{
  "arch": "conformer",
  "model": "CTC audio transcriber",
  "dataset": "read English sentences (LibriTTS-R)",
  "train_examples": 15625,
  "time_shift_ms": 100,
  "input": "waveform_16khz",
  "tokenizer": "word",
  "vocab_size": 8027,
  "norm": "rmsnorm",
  "hidden_act": "gelu",
  "mlp_ratio": 4,
  "head_dim": 32,
  "fused_qkv": false,
  "qk_norm": true,
  "layer_scale_init": 0.01,
  "inner_norm": false,
  "moe": "soft",
  "num_experts": 16,
  "moe_every": 1,
  "expert_mlp_ratio": 0.5,
  "slots_per_expert": 2,
  "shared_expert": false,
  "wave_strides": [5, 4, 4, 2],
  "subsampling": 2,
  "layers": 8,
  "width": 256,
  "positions": "sincos",
  "kernel_size": 31,
  "residual_init": "none",
  "optimizer": "soap",
  "beta2": 0.99,
  "learning_rate": 0.0023,
  "beta1": 0.9,
  "shampoo_beta": 0.99,
  "eps": 1e-08,
  "precondition_frequency": 20,
  "max_precond_dim": 1024,
  "one_sided": false,
  "adamw_lr_other_params": 0.0026,
  "max_grad_norm": 0.5,
  "max_steps": 4400,
  "batch_size": 64,
  "epochs": 18.0,
  "lr_schedule": "cosine",
  "final_lr_fraction": 0.01,
  "warmup_steps": 130,
  "weight_decay": 0.4,
  "adamw_weight_decay_other_params": 0.01
}
Rows from block 2 of a small CTC audio transcriber, named by matrix and row number. Rows with one number within an expert belong to one neuron, the router's apart. Each number is 200 + 20 x the weight over its row's rms, rounded and kept within 0 to 999. All counts start at 0. After the name is the row's rms in percent of the matrix's.
Before each expert's rows are labels from the 100 clips, of 14976, where the router gives the expert most weight on average: "strongest on" is what is common among them; "loudest band" is the band of the loudest frequency at the time of the peak. Only what is clearly more common there than usual is listed. The data: read English sentences (LibriTTS-R). In brackets: how many of the 100, against the usual share in percent.
# router: slot weights (model.blocks.2.mlp.router.weight, 32x256, trained with AdamW), inputs 128-255
# up: expert up (model.blocks.2.mlp.up, 16x128x256), inputs 128-255
# down: expert down (model.blocks.2.mlp.down, 16x256x128, transposed), outputs 128-255

# expert 1
strongest on: the word "was" (39 vs 15.8)
loudest band: 250 to 500 Hz (58 vs 13.7)
router.2,079,217,168,217,213,204,176,210,181,208,180,206,221,219,161,215,195,213,213,187,205,184,169,200,172,203,174,209,196,185,206,185,180,203,216,197,189,206,198,189,219,200,203,222,222,191,163,200,186,211,206,231,189,163,186,181,190,178,227,230,212,214,235,170,203,211,209,182,216,215,180,191,156,181,179,195,207,181,219,167,165,206,187,216,180,174,168,194,180,164,194,197,196,221,159,196,193,183,198,160,173,203,193,182,207,209,226,221,186,211,191,173,175,170,171,167,186,227,161,194,204,185,174,177,153,183,158,220,192
router.3,110,222,165,197,194,186,220,214,194,204,230,201,208,173,198,168,190,160,167,166,195,225,197,181,221,197,217,172,182,226,221,199,190,171,169,201,203,190,192,202,244,194,184,194,213,180,208,172,160,199,178,210,223,201,173,202,210,180,204,216,167,194,189,225,208,212,231,230,207,200,192,197,203,231,170,163,179,180,213,178,181,190,235,199,208,194,174,183,179,219,191,211,209,191,192,191,194,228,202,194,208,227,200,214,203,184,213,163,198,223,203,216,203,214,207,213,217,190,213,194,165,197,173,184,218,199,211,206,195
up.6,105,226,180,202,209,208,212,215,161,201,216,202,207,176,199,161,196,224,167,266,195,226,174,191,196,167,207,187,184,228,183,228,212,210,224,199,208,206,185,201,182,206,167,202,173,206,170,251,198,195,238,239,210,212,230,177,209,222,191,221,206,216,207,193,209,208,197,216,204,238,206,183,234,210,206,192,223,199,184,209,177,169,197,197,189,220,175,201,213,183,225,199,191,183,166,181,206,202,203,199,215,212,209,230,204,198,192,218,245,207,180,207,176,212,157,195,218,218,213,224,154,213,196,193,180,188,187,180,192
down.6,103,242,195,193,180,179,186,200,212,211,177,211,197,201,218,185,232,198,199,214,182,188,179,240,202,226,189,197,194,168,199,248,218,215,178,184,203,195,194,206,173,201,185,180,198,205,220,205,262,199,192,236,179,174,180,203,214,183,163,214,174,172,192,226,188,222,243,256,212,227,228,209,214,205,203,233,211,198,217,223,212,171,196,201,182,179,183,204,190,226,217,220,201,192,206,189,226,221,216,157,229,223,225,210,220,149,185,220,212,181,221,192,204,197,232,209,241,165,202,199,209,229,178,201,211,207,198,182,193
up.7,106,210,170,231,184,200,239,183,219,202,199,194,198,209,216,214,205,190,232,196,193,184,188,203,181,218,179,215,213,204,173,153,206,213,195,189,199,206,192,228,187,193,228,210,210,216,224,206,214,219,248,223,215,149,213,197,213,207,205,207,182,222,196,213,174,167,235,225,188,187,197,193,227,203,234,212,222,182,251,202,198,158,205,182,193,175,201,209,193,186,225,194,219,198,212,179,218,215,227,206,196,162,229,241,197,171,172,177,162,215,178,172,210,190,195,204,224,181,220,200,186,240,171,212,178,208,203,202,187
down.7,103,208,197,223,176,207,196,207,219,223,242,198,192,172,190,214,213,191,206,213,190,221,236,226,209,188,226,197,228,204,210,184,196,211,219,190,210,211,202,175,195,232,198,149,204,194,167,215,202,201,198,184,213,200,194,208,220,190,195,228,167,193,189,210,208,207,180,193,195,204,187,222,226,192,211,177,210,207,202,226,189,204,198,204,209,160,165,183,220,209,174,189,175,162,231,172,216,218,169,179,194,210,192,250,183,241,211,197,184,209,193,174,251,216,210,256,193,190,230,237,216,186,141,207,192,208,180,233,213
up.8,085,223,183,219,176,195,215,210,214,216,214,234,176,198,213,245,191,188,211,176,196,192,170,186,210,199,184,208,225,206,195,232,209,183,227,207,244,210,220,231,229,201,229,197,166,180,189,183,188,155,189,189,153,201,155,213,191,171,212,191,164,228,196,160,215,223,189,207,180,211,218,221,211,249,223,165,223,178,192,226,195,205,189,215,204,193,215,205,214,217,188,199,202,162,170,191,178,205,207,205,177,180,196,201,164,211,160,197,214,197,208,177,199,230,191,204,196,184,216,194,220,221,227,210,180,185,187,234,195
down.8,092,198,173,218,200,223,184,208,163,219,200,158,197,219,197,221,231,218,214,210,164,208,226,196,192,193,193,229,212,198,212,177,219,206,213,169,198,224,206,166,229,194,188,212,181,228,216,200,239,180,205,198,179,170,211,154,192,205,224,178,221,196,203,204,207,226,201,249,193,191,212,207,203,215,207,210,168,193,195,198,207,189,203,196,206,199,163,220,214,166,172,220,186,206,197,206,186,221,218,210,200,166,224,186,236,166,213,252,205,225,195,217,234,170,202,220,182,224,210,268,185,195,207,220,206,230,181,195,184
up.9,090,205,177,190,190,201,195,206,178,220,212,192,221,199,202,212,200,186,214,195,165,217,174,232,199,195,211,197,213,189,198,227,221,202,231,215,235,197,177,175,228,169,194,179,204,155,198,178,201,185,216,227,226,204,191,163,192,205,178,198,222,192,200,228,219,223,181,205,213,213,231,179,183,206,157,209,195,223,183,181,241,252,168,206,207,208,226,192,182,221,180,183,201,201,198,197,166,194,222,186,220,174,211,218,189,199,221,189,229,183,226,151,169,220,202,211,268,228,200,198,196,174,236,187,159,182,193,227,209
down.9,096,229,193,186,202,180,192,213,167,207,194,184,186,224,190,228,176,213,185,206,187,194,235,196,203,206,194,179,195,221,209,222,214,196,216,181,186,182,213,192,202,203,202,236,170,190,177,176,194,203,197,184,200,195,177,168,159,214,211,231,215,183,200,201,186,205,220,195,214,212,197,250,204,214,176,223,236,184,213,182,170,229,215,192,201,223,214,211,197,236,197,211,189,169,219,167,206,181,194,185,233,198,207,181,173,181,157,207,166,195,181,218,200,180,195,213,238,198,223,221,193,188,228,213,236,190,193,202,182
up.10,108,190,216,213,184,195,247,195,208,187,236,180,200,212,177,221,224,168,208,187,219,203,212,168,152,206,184,215,199,201,169,181,179,190,180,203,172,179,142,185,184,226,193,187,152,199,219,191,233,217,226,193,197,209,196,180,211,198,195,201,221,180,201,206,249,223,228,239,183,186,233,197,228,193,210,207,207,192,241,219,221,191,231,224,237,192,210,217,218,191,206,159,192,181,170,190,195,189,231,196,239,224,201,202,176,193,207,218,194,170,166,198,178,193,219,225,218,211,193,221,205,196,188,195,236,218,167,232,210
down.10,107,182,190,201,192,174,204,225,230,196,219,176,196,187,204,204,182,191,184,187,192,214,212,192,224,184,177,156,193,197,190,209,221,171,167,176,203,200,242,219,213,208,181,194,193,200,175,204,177,222,199,216,239,218,192,227,240,176,187,204,206,176,190,208,215,191,154,248,163,228,180,176,199,214,226,216,201,195,212,202,189,210,168,212,179,207,215,196,165,196,214,215,189,210,210,221,188,206,166,209,217,223,191,203,188,222,161,186,196,203,184,194,253,233,199,216,190,173,211,181,196,205,233,226,194,205,217,247,250
up.11,100,224,218,198,187,195,195,190,172,180,187,204,216,203,187,195,197,225,178,210,192,173,216,187,200,183,201,197,254,222,191,192,163,186,177,214,188,178,189,209,210,167,179,185,162,198,199,198,212,205,207,188,186,142,176,168,206,211,206,166,160,196,188,194,157,202,208,152,229,212,207,209,192,178,193,210,185,207,178,177,197,209,223,212,195,180,211,203,192,167,185,220,189,197,177,187,181,206,209,216,226,237,171,205,213,220,216,228,184,235,217,210,233,211,238,194,173,180,212,236,209,191,189,181,200,240,201,231,188
down.11,102,176,196,186,221,212,200,159,221,177,231,168,186,196,199,180,233,160,230,184,191,205,194,185,187,201,215,179,201,221,183,203,223,244,174,203,208,225,211,171,260,179,217,192,181,186,213,191,186,197,208,217,176,193,175,173,207,184,232,188,216,227,201,221,200,199,197,182,215,213,219,171,205,217,176,191,223,161,193,232,207,189,195,207,185,180,197,206,230,181,203,187,206,225,192,213,185,189,197,201,201,168,207,213,206,196,192,203,197,218,188,174,252,200,197,207,182,200,215,220,126,204,186,193,233,206,190,225,211
up.12,096,211,240,191,162,214,189,182,186,220,248,175,209,203,215,198,178,218,207,198,157,185,198,173,194,178,187,192,227,248,233,210,197,194,184,203,189,204,196,208,176,203,180,184,189,174,180,176,183,168,190,206,239,205,207,211,194,189,232,228,146,212,237,209,197,215,190,225,192,219,198,205,195,199,235,192,194,209,216,186,204,195,212,226,189,180,227,179,199,216,241,181,212,219,190,212,184,210,178,197,202,202,161,220,205,221,198,216,184,263,200,212,219,204,188,200,172,165,182,147,196,218,215,198,204,204,172,199,205
down.12,093,229,215,228,214,222,224,214,194,194,205,159,210,176,187,177,173,201,172,231,195,176,179,216,182,159,206,186,191,169,212,208,219,208,215,178,185,208,202,177,213,204,203,192,232,210,197,204,214,198,214,165,153,173,174,215,214,186,183,182,208,203,195,200,217,207,173,209,203,179,221,204,210,208,185,227,166,213,183,219,204,178,177,215,187,171,248,160,221,197,196,184,186,216,198,216,199,224,172,224,218,223,182,215,199,217,214,139,152,187,196,146,222,233,217,192,159,222,190,178,205,198,219,212,215,202,189,227,168

# expert 11
strongest on: the word "she" (27 vs 8.6)
loudest band: 250 to 500 Hz (46 vs 13.7)
router.22,128,184,172,213,183,194,215,242,169,190,202,188,167,195,211,250,176,211,212,153,169,190,189,185,164,193,183,202,177,226,221,212,176,179,207,161,171,196,175,183,198,166,219,238,201,225,161,203,161,193,208,217,206,193,195,188,222,204,196,174,218,198,202,227,211,205,194,238,169,223,196,225,176,187,222,212,195,228,196,196,211,198,218,195,197,173,199,213,178,195,187,191,210,192,211,203,184,176,220,181,219,184,214,183,209,184,190,202,165,203,213,206,183,213,204,198,204,211,199,183,188,207,217,207,193,174,198,213,179
router.23,078,216,198,202,196,188,182,186,174,204,169,216,198,179,182,222,191,180,189,226,162,192,202,220,206,193,192,225,180,193,177,188,181,173,198,191,219,208,215,197,200,210,202,190,202,200,178,183,199,160,179,175,181,172,183,215,193,178,193,211,171,205,199,187,169,210,175,167,169,196,183,176,160,176,190,172,199,208,192,174,149,200,178,214,210,196,180,207,199,169,199,186,203,167,171,200,183,201,214,191,175,196,173,190,187,196,213,224,192,171,210,170,168,196,192,213,215,197,160,180,171,156,183,204,199,166,178,198,200
up.6,089,191,210,207,187,192,205,170,199,207,207,191,186,213,193,209,192,204,197,176,198,169,200,144,267,204,204,203,222,187,195,187,188,186,183,254,175,206,181,178,206,211,214,205,188,219,186,233,192,212,233,226,207,219,191,218,215,223,205,203,213,236,236,192,221,178,216,215,200,181,200,167,179,235,200,183,196,209,184,191,173,215,155,194,165,184,171,200,202,192,203,208,169,199,228,201,168,228,201,221,191,191,197,218,202,171,157,231,193,212,196,185,186,210,175,218,202,195,195,220,178,210,218,184,181,213,226,191,205
down.6,089,205,215,204,207,212,192,234,163,183,170,230,175,222,209,193,244,202,206,196,221,210,191,192,200,180,177,190,203,200,215,203,170,219,213,223,200,214,208,211,157,194,196,216,178,181,200,201,241,198,220,184,231,148,174,212,199,198,187,213,214,222,197,186,203,199,241,201,200,218,248,170,163,205,233,203,184,215,192,232,204,221,205,219,204,210,218,176,180,179,187,209,181,203,206,232,229,212,187,251,209,185,180,221,177,231,197,200,196,193,209,205,151,166,231,172,248,227,223,190,230,212,189,179,190,198,196,203,216
up.7,098,213,179,173,210,187,173,213,247,195,194,217,196,221,215,168,197,193,199,192,208,182,196,177,183,235,197,171,213,198,211,223,204,166,152,188,192,216,203,213,194,192,194,176,204,159,209,172,172,185,179,191,212,203,203,203,229,178,206,224,194,167,197,182,212,217,214,175,189,206,230,191,196,175,183,217,225,161,196,188,180,248,193,208,205,206,181,211,202,230,193,204,188,209,203,230,171,242,221,212,219,204,195,196,239,203,236,217,191,221,192,192,202,213,205,200,207,186,213,184,174,179,199,203,201,197,189,216,158
down.7,094,198,228,188,182,196,198,198,194,203,190,190,187,224,191,221,203,210,182,198,168,218,222,237,206,203,200,199,186,195,234,191,213,205,235,186,200,191,209,216,195,220,215,214,215,175,223,198,165,218,187,244,225,172,209,148,188,220,230,224,196,183,254,189,199,170,224,188,202,168,226,207,233,196,185,203,185,221,171,215,206,197,175,193,204,198,176,190,213,185,215,200,201,163,215,205,192,200,186,242,210,202,201,202,199,222,174,200,203,206,179,188,229,185,206,201,191,217,222,218,203,205,227,199,148,257,220,237,199
up.8,098,180,170,194,218,208,175,193,211,184,221,198,221,222,190,155,220,198,195,193,236,221,223,246,226,207,227,213,186,195,208,172,247,237,220,191,207,157,187,189,221,205,214,199,207,215,188,205,192,217,194,186,207,230,204,202,212,221,203,192,223,211,216,207,214,208,205,196,153,195,196,223,186,177,197,211,188,230,192,234,183,217,160,220,206,183,201,166,183,203,203,199,218,215,229,203,212,192,209,184,208,212,189,189,192,183,222,191,215,187,207,166,184,196,229,186,205,199,204,218,200,216,163,217,171,207,217,182,184
down.8,092,202,185,181,189,244,196,222,201,226,200,211,223,210,210,208,194,215,209,205,193,179,207,249,210,197,213,176,205,188,195,211,207,205,192,183,202,222,175,197,181,227,173,201,183,197,162,165,250,205,195,194,145,205,216,214,190,205,230,196,188,227,220,198,206,213,190,216,174,203,218,239,214,222,212,200,190,199,183,219,190,203,230,204,232,177,249,198,215,247,201,177,211,236,186,183,198,201,201,228,200,179,208,210,166,205,176,241,167,200,187,221,192,198,208,182,248,199,236,222,186,155,191,212,210,183,228,237,210
up.9,100,206,210,192,181,195,212,220,198,172,194,196,190,189,200,181,208,202,224,219,180,206,192,175,190,195,179,203,179,203,211,224,224,207,200,203,228,223,208,226,211,176,192,202,178,239,202,191,183,228,199,208,185,199,227,175,183,212,188,179,270,138,206,198,159,198,224,242,174,214,207,220,198,200,198,220,194,179,207,186,207,188,226,208,199,193,213,217,206,176,178,208,205,201,183,217,154,182,153,205,205,195,174,223,234,193,203,221,170,135,217,202,183,183,203,203,223,185,192,178,189,180,225,204,219,198,207,228,174
down.9,105,217,202,193,180,187,226,169,209,223,221,223,208,206,196,199,196,200,204,178,208,202,191,200,201,188,179,171,188,189,250,212,176,180,196,192,208,176,190,178,208,215,177,231,202,233,178,194,199,199,185,214,187,196,197,237,207,204,225,225,243,236,219,183,218,170,216,153,213,202,193,188,205,170,171,189,188,198,208,191,194,166,166,202,197,158,205,195,211,186,196,216,196,204,252,221,180,184,194,202,212,168,207,196,204,157,177,156,199,210,212,235,195,179,190,179,176,179,205,184,205,190,223,211,198,189,168,208,128
up.10,095,165,195,231,185,192,191,207,193,210,201,192,218,220,209,194,217,198,202,200,240,224,212,197,199,188,226,198,204,205,223,180,172,212,199,225,232,226,237,236,221,191,202,204,166,205,222,134,179,192,196,229,207,164,220,205,210,240,222,165,211,231,180,181,159,178,190,217,200,195,211,190,222,202,207,197,162,207,186,204,197,227,180,190,204,241,220,209,191,184,163,199,234,213,176,211,189,202,222,210,212,202,189,181,187,235,213,186,190,219,179,213,219,181,199,191,204,158,200,181,197,202,196,181,172,216,212,210,210
down.10,094,224,195,196,202,184,223,212,203,215,198,168,198,169,213,210,167,184,200,195,201,204,185,240,233,189,217,232,219,186,222,209,215,253,182,189,193,182,190,168,188,188,183,227,215,223,189,252,208,206,148,211,229,194,207,210,234,169,211,222,221,219,193,232,180,179,197,160,218,228,190,185,201,192,205,183,206,172,184,208,197,190,227,196,216,159,205,187,195,191,199,213,203,211,241,175,184,202,192,196,186,188,194,195,198,199,182,171,235,166,193,201,193,167,177,169,182,212,157,215,191,153,240,180,173,220,220,186,214
up.11,094,165,171,210,180,184,168,224,220,219,211,171,207,187,207,219,207,225,224,251,203,202,186,210,192,196,181,206,176,226,172,183,183,202,236,211,206,181,215,229,198,221,180,202,188,246,226,203,200,195,188,197,182,175,210,221,199,199,191,183,202,226,198,189,212,206,238,204,180,204,167,194,177,187,181,183,200,175,219,226,211,216,203,190,192,235,205,155,191,197,230,193,208,203,208,215,185,156,190,229,205,182,178,169,223,198,165,179,243,197,241,202,208,207,218,193,178,188,201,194,163,191,197,218,196,199,199,186,169
down.11,098,213,182,214,198,204,207,220,198,204,180,217,228,214,207,179,194,193,172,212,183,189,203,176,209,195,225,203,200,199,187,214,200,178,167,209,200,182,230,195,185,228,223,190,219,201,196,193,214,188,167,205,194,161,198,214,204,188,199,188,193,222,194,168,209,164,185,186,220,196,207,189,206,197,196,182,205,181,189,202,193,220,200,179,169,185,202,208,185,205,183,181,220,219,132,184,233,197,176,182,214,186,209,207,162,198,200,218,204,181,191,217,152,238,198,254,216,231,205,200,175,207,222,178,223,216,190,214,181
up.12,068,220,182,197,187,214,193,209,204,202,180,201,193,196,247,169,201,210,206,170,151,212,172,202,195,205,204,210,210,205,179,184,219,250,199,222,205,213,207,183,219,196,199,148,168,226,195,212,182,184,222,212,220,205,169,188,196,192,188,185,196,200,185,222,179,143,220,158,185,226,151,228,203,213,204,212,210,180,167,232,229,214,200,182,204,211,180,208,180,197,198,192,198,187,172,197,177,201,163,193,174,189,174,196,169,198,205,228,206,172,186,194,204,167,171,191,210,178,207,194,213,177,200,169,195,208,175,196,189
down.12,072,200,200,194,189,198,234,211,180,189,199,216,212,215,206,190,181,204,235,219,201,209,190,220,189,191,184,170,188,198,182,199,208,206,188,247,203,209,208,206,168,215,217,162,220,188,178,192,199,183,200,218,201,229,205,178,192,181,189,178,181,155,209,226,209,218,230,212,174,219,189,257,190,204,249,192,214,193,212,187,199,209,205,190,200,178,186,157,204,182,203,178,185,215,202,196,206,191,217,196,217,202,178,184,161,167,194,175,221,210,209,195,224,204,214,184,251,185,208,227,159,223,205,177,183,213,208,205,220

# expert 6
strongest on: the word "but" (29 vs 9.2); the word "for" (26 vs 9.4)
loudest band: 250 to 500 Hz (36 vs 13.7); 500 to 1000 Hz (29 vs 6.7)
router.12,074,220,163,178,169,182,184,204,185,178,179,202,199,203,182,191,210,203,213,217,179,161,201,216,179,195,193,198,189,211,214,216,181,217,176,208,186,216,203,174,193,190,205,175,187,193,188,171,174,190,201,203,181,184,197,181,205,186,209,224,177,220,208,209,167,213,210,217,196,169,202,163,195,157,197,185,172,172,182,161,197,183,218,192,208,177,211,198,214,203,196,201,205,165,186,191,197,151,206,206,205,175,192,169,172,176,182,175,181,196,190,157,177,197,192,189,177,171,152,181,174,159,183,196,152,194,154,190,168
router.13,125,178,186,198,175,183,218,231,164,198,175,162,195,175,169,192,191,233,182,198,192,222,180,204,204,197,163,214,173,224,232,216,193,225,206,197,201,215,193,167,233,225,197,199,214,169,228,194,183,199,179,202,175,198,184,229,217,217,172,238,183,208,206,169,200,201,193,229,219,216,210,193,197,172,187,178,189,213,212,183,216,215,209,214,185,231,207,184,186,222,224,180,183,185,180,205,182,201,215,222,211,214,193,231,220,196,185,181,203,187,187,177,215,217,212,194,178,204,204,192,211,173,181,194,198,186,193,205,171
up.6,102,211,233,191,194,187,195,198,206,209,188,186,182,191,220,221,195,232,194,197,212,202,175,179,208,225,216,226,210,211,211,185,189,204,211,201,189,195,239,172,214,143,166,213,190,188,179,210,220,215,174,225,162,221,193,227,231,199,218,205,191,211,217,226,180,217,193,190,172,221,174,167,196,187,225,205,224,191,261,217,195,233,207,202,206,223,207,196,181,174,225,182,192,179,195,182,181,165,239,196,183,219,241,217,230,178,225,167,190,193,182,200,239,227,217,197,199,174,175,194,163,230,216,206,194,211,191,196,169
down.6,099,199,232,218,195,166,190,204,170,214,251,196,195,195,219,234,217,206,196,203,209,213,261,227,211,204,204,194,212,223,195,241,201,177,218,210,210,213,193,198,229,193,177,197,203,182,213,201,206,253,245,179,197,207,170,210,185,183,218,211,221,183,202,198,176,216,203,163,198,245,227,214,212,202,172,220,176,203,228,226,194,217,223,194,199,215,206,212,226,213,218,241,191,207,202,204,222,181,207,197,209,185,182,213,229,222,245,208,169,208,227,203,196,203,188,196,209,227,200,203,192,198,217,207,201,160,146,182,172
up.7,074,201,213,205,220,231,175,214,180,187,207,182,200,173,196,218,175,207,259,166,169,200,186,205,189,182,216,219,204,207,226,212,186,216,217,170,203,207,182,165,186,185,175,179,153,187,184,200,217,184,183,223,233,203,188,215,205,223,230,207,198,177,211,191,189,187,209,197,215,207,143,202,219,169,217,176,188,181,145,164,223,194,152,207,207,214,199,201,250,194,163,205,215,208,187,216,188,190,230,213,174,202,189,163,217,206,193,224,200,212,205,184,192,213,192,187,237,193,187,200,172,175,224,203,171,204,209,220,214
down.7,078,208,202,227,196,179,188,200,236,221,212,185,196,201,182,213,218,189,236,192,202,200,207,254,196,194,176,196,228,220,182,194,220,169,201,210,194,225,213,198,236,207,197,184,192,201,212,218,218,187,167,214,197,222,216,233,183,224,224,209,208,194,190,202,204,181,213,236,209,181,209,180,176,194,187,175,213,191,198,185,194,194,201,232,216,255,244,175,206,184,207,196,212,216,176,198,229,192,193,229,198,217,197,210,213,184,196,208,221,199,182,245,207,212,208,157,215,165,170,215,164,180,193,201,209,189,208,215,197
up.8,107,229,208,177,218,191,211,186,196,201,200,200,232,169,206,232,214,175,173,231,234,191,216,172,197,203,211,182,186,228,199,220,197,184,213,225,216,211,206,171,192,209,212,233,235,210,211,221,186,191,192,183,146,162,208,173,184,215,193,222,162,229,225,217,198,187,241,206,175,215,207,191,212,179,175,183,211,183,206,199,162,189,195,214,211,177,198,227,167,225,227,208,174,174,183,180,210,177,202,200,191,191,192,216,197,166,147,210,232,200,196,194,221,202,197,191,177,214,184,226,195,205,179,196,224,233,204,176,222
down.8,107,191,232,203,174,202,236,130,227,214,194,246,191,182,206,199,217,192,199,192,193,193,174,175,181,219,181,211,191,156,177,218,173,171,216,210,185,184,172,195,176,203,208,212,208,188,197,212,196,183,184,203,234,203,191,225,213,204,207,218,218,197,213,213,195,213,199,190,195,201,212,205,188,201,179,200,215,187,212,188,176,164,193,193,198,198,226,204,193,238,196,206,191,170,216,208,184,179,202,198,200,210,197,244,171,200,175,172,206,196,206,152,180,190,216,191,191,217,190,218,160,206,197,215,227,194,202,153,218
up.9,111,171,215,202,183,182,198,194,217,202,191,220,206,197,186,217,202,189,199,200,208,205,196,176,231,198,220,204,189,204,206,158,177,196,236,203,209,137,155,168,219,196,223,210,187,189,209,178,200,208,202,180,179,192,175,181,220,186,216,194,184,208,171,190,203,222,183,193,202,219,189,194,218,166,185,223,247,146,181,217,213,219,219,195,246,256,173,209,172,188,209,204,199,200,182,240,186,180,208,197,226,214,191,247,186,215,204,160,188,169,205,185,219,230,225,183,222,187,191,213,192,193,195,187,196,189,176,178,209
down.9,105,194,203,197,194,198,201,217,200,226,202,175,195,193,205,173,242,185,226,211,187,200,178,211,216,225,219,207,172,213,207,191,231,225,195,195,203,211,202,209,253,223,179,196,188,189,235,194,225,202,206,177,210,156,216,190,196,208,233,205,188,182,177,172,199,180,208,196,196,183,222,176,165,210,215,236,186,208,211,210,183,213,216,203,194,216,154,211,196,205,195,229,181,210,243,185,204,204,194,172,245,166,208,193,231,187,179,207,197,203,181,146,163,196,181,179,204,207,197,228,193,167,177,203,172,189,206,221,205
up.10,098,174,155,215,212,210,196,224,202,169,205,202,205,224,208,205,206,192,176,193,193,203,203,190,217,194,164,166,220,209,208,178,157,201,209,199,172,188,192,193,225,200,214,212,175,178,191,192,180,246,207,193,215,216,185,229,223,215,202,196,179,196,183,205,168,208,177,190,188,213,184,196,172,182,223,212,223,188,203,237,182,223,197,215,191,269,193,209,200,191,200,186,143,179,195,211,203,208,187,193,215,199,185,165,188,173,177,233,208,181,191,172,186,226,219,186,213,216,192,209,197,208,243,190,241,219,192,207,201
down.10,098,171,199,216,216,232,205,203,210,198,229,202,204,203,229,199,217,173,196,210,190,219,235,224,185,212,220,207,217,202,200,206,218,191,231,196,188,216,196,162,193,216,194,186,191,214,176,207,194,215,185,235,189,217,206,214,218,208,187,192,211,189,191,204,180,149,206,215,190,198,173,194,187,193,184,201,164,173,187,218,177,221,248,205,188,192,211,236,229,226,210,166,220,202,221,193,200,218,214,165,203,216,198,192,207,187,229,205,196,194,209,174,202,170,193,177,214,173,166,215,202,223,195,206,201,185,175,232,208
up.11,086,178,171,174,212,214,236,212,178,204,201,220,203,173,196,195,214,227,169,164,147,184,174,220,217,190,191,198,214,185,182,187,228,184,223,187,218,206,207,171,164,191,175,197,168,198,193,212,175,203,221,204,219,180,225,242,194,216,208,211,202,184,211,171,203,230,217,206,186,212,184,202,200,221,182,181,188,221,184,225,201,197,198,197,195,149,180,245,219,211,220,167,169,240,152,200,181,196,189,226,208,198,180,173,197,177,176,189,233,204,195,184,189,201,177,206,196,195,207,208,223,204,213,223,210,205,191,198,216
down.11,096,194,201,163,205,206,205,191,215,217,204,199,207,217,188,211,156,230,188,174,200,197,184,240,207,182,189,212,217,187,205,209,180,248,223,161,204,217,195,181,205,216,224,171,188,177,188,173,172,192,203,230,192,217,150,175,196,194,182,189,198,183,214,214,206,229,208,192,211,190,205,195,170,199,185,200,165,201,208,174,185,205,154,207,190,164,227,202,237,172,215,226,193,232,190,181,228,196,202,226,187,213,192,210,199,207,191,170,207,186,206,240,214,177,224,223,218,191,209,230,194,210,184,187,190,166,202,239,195
up.12,107,164,218,198,196,201,184,207,196,199,222,218,188,227,190,204,211,213,206,181,207,204,199,199,202,205,209,186,218,211,227,220,221,159,214,197,217,215,168,168,248,187,183,198,202,188,205,192,206,208,227,221,196,192,194,196,192,201,207,187,215,151,200,181,182,219,221,198,191,203,181,204,207,165,202,193,166,210,204,235,174,196,179,205,208,197,222,182,195,205,198,203,192,174,207,227,214,184,223,222,189,238,200,251,204,235,191,203,182,156,220,191,202,198,205,167,233,199,193,223,238,188,197,176,156,198,200,180,194
down.12,103,206,194,192,192,186,186,160,216,189,205,192,215,197,192,187,162,185,190,193,192,186,218,175,191,205,200,160,213,189,216,197,213,224,184,247,196,163,188,204,258,195,197,202,197,194,206,182,252,206,202,189,221,182,201,212,185,189,203,174,197,213,202,201,184,184,187,182,206,188,231,184,218,210,239,199,226,208,210,236,187,258,194,209,193,224,154,178,186,201,211,185,219,217,220,200,191,210,202,240,202,196,205,216,203,200,196,176,175,206,198,190,206,185,202,230,204,235,198,244,195,221,182,217,236,202,216,150,227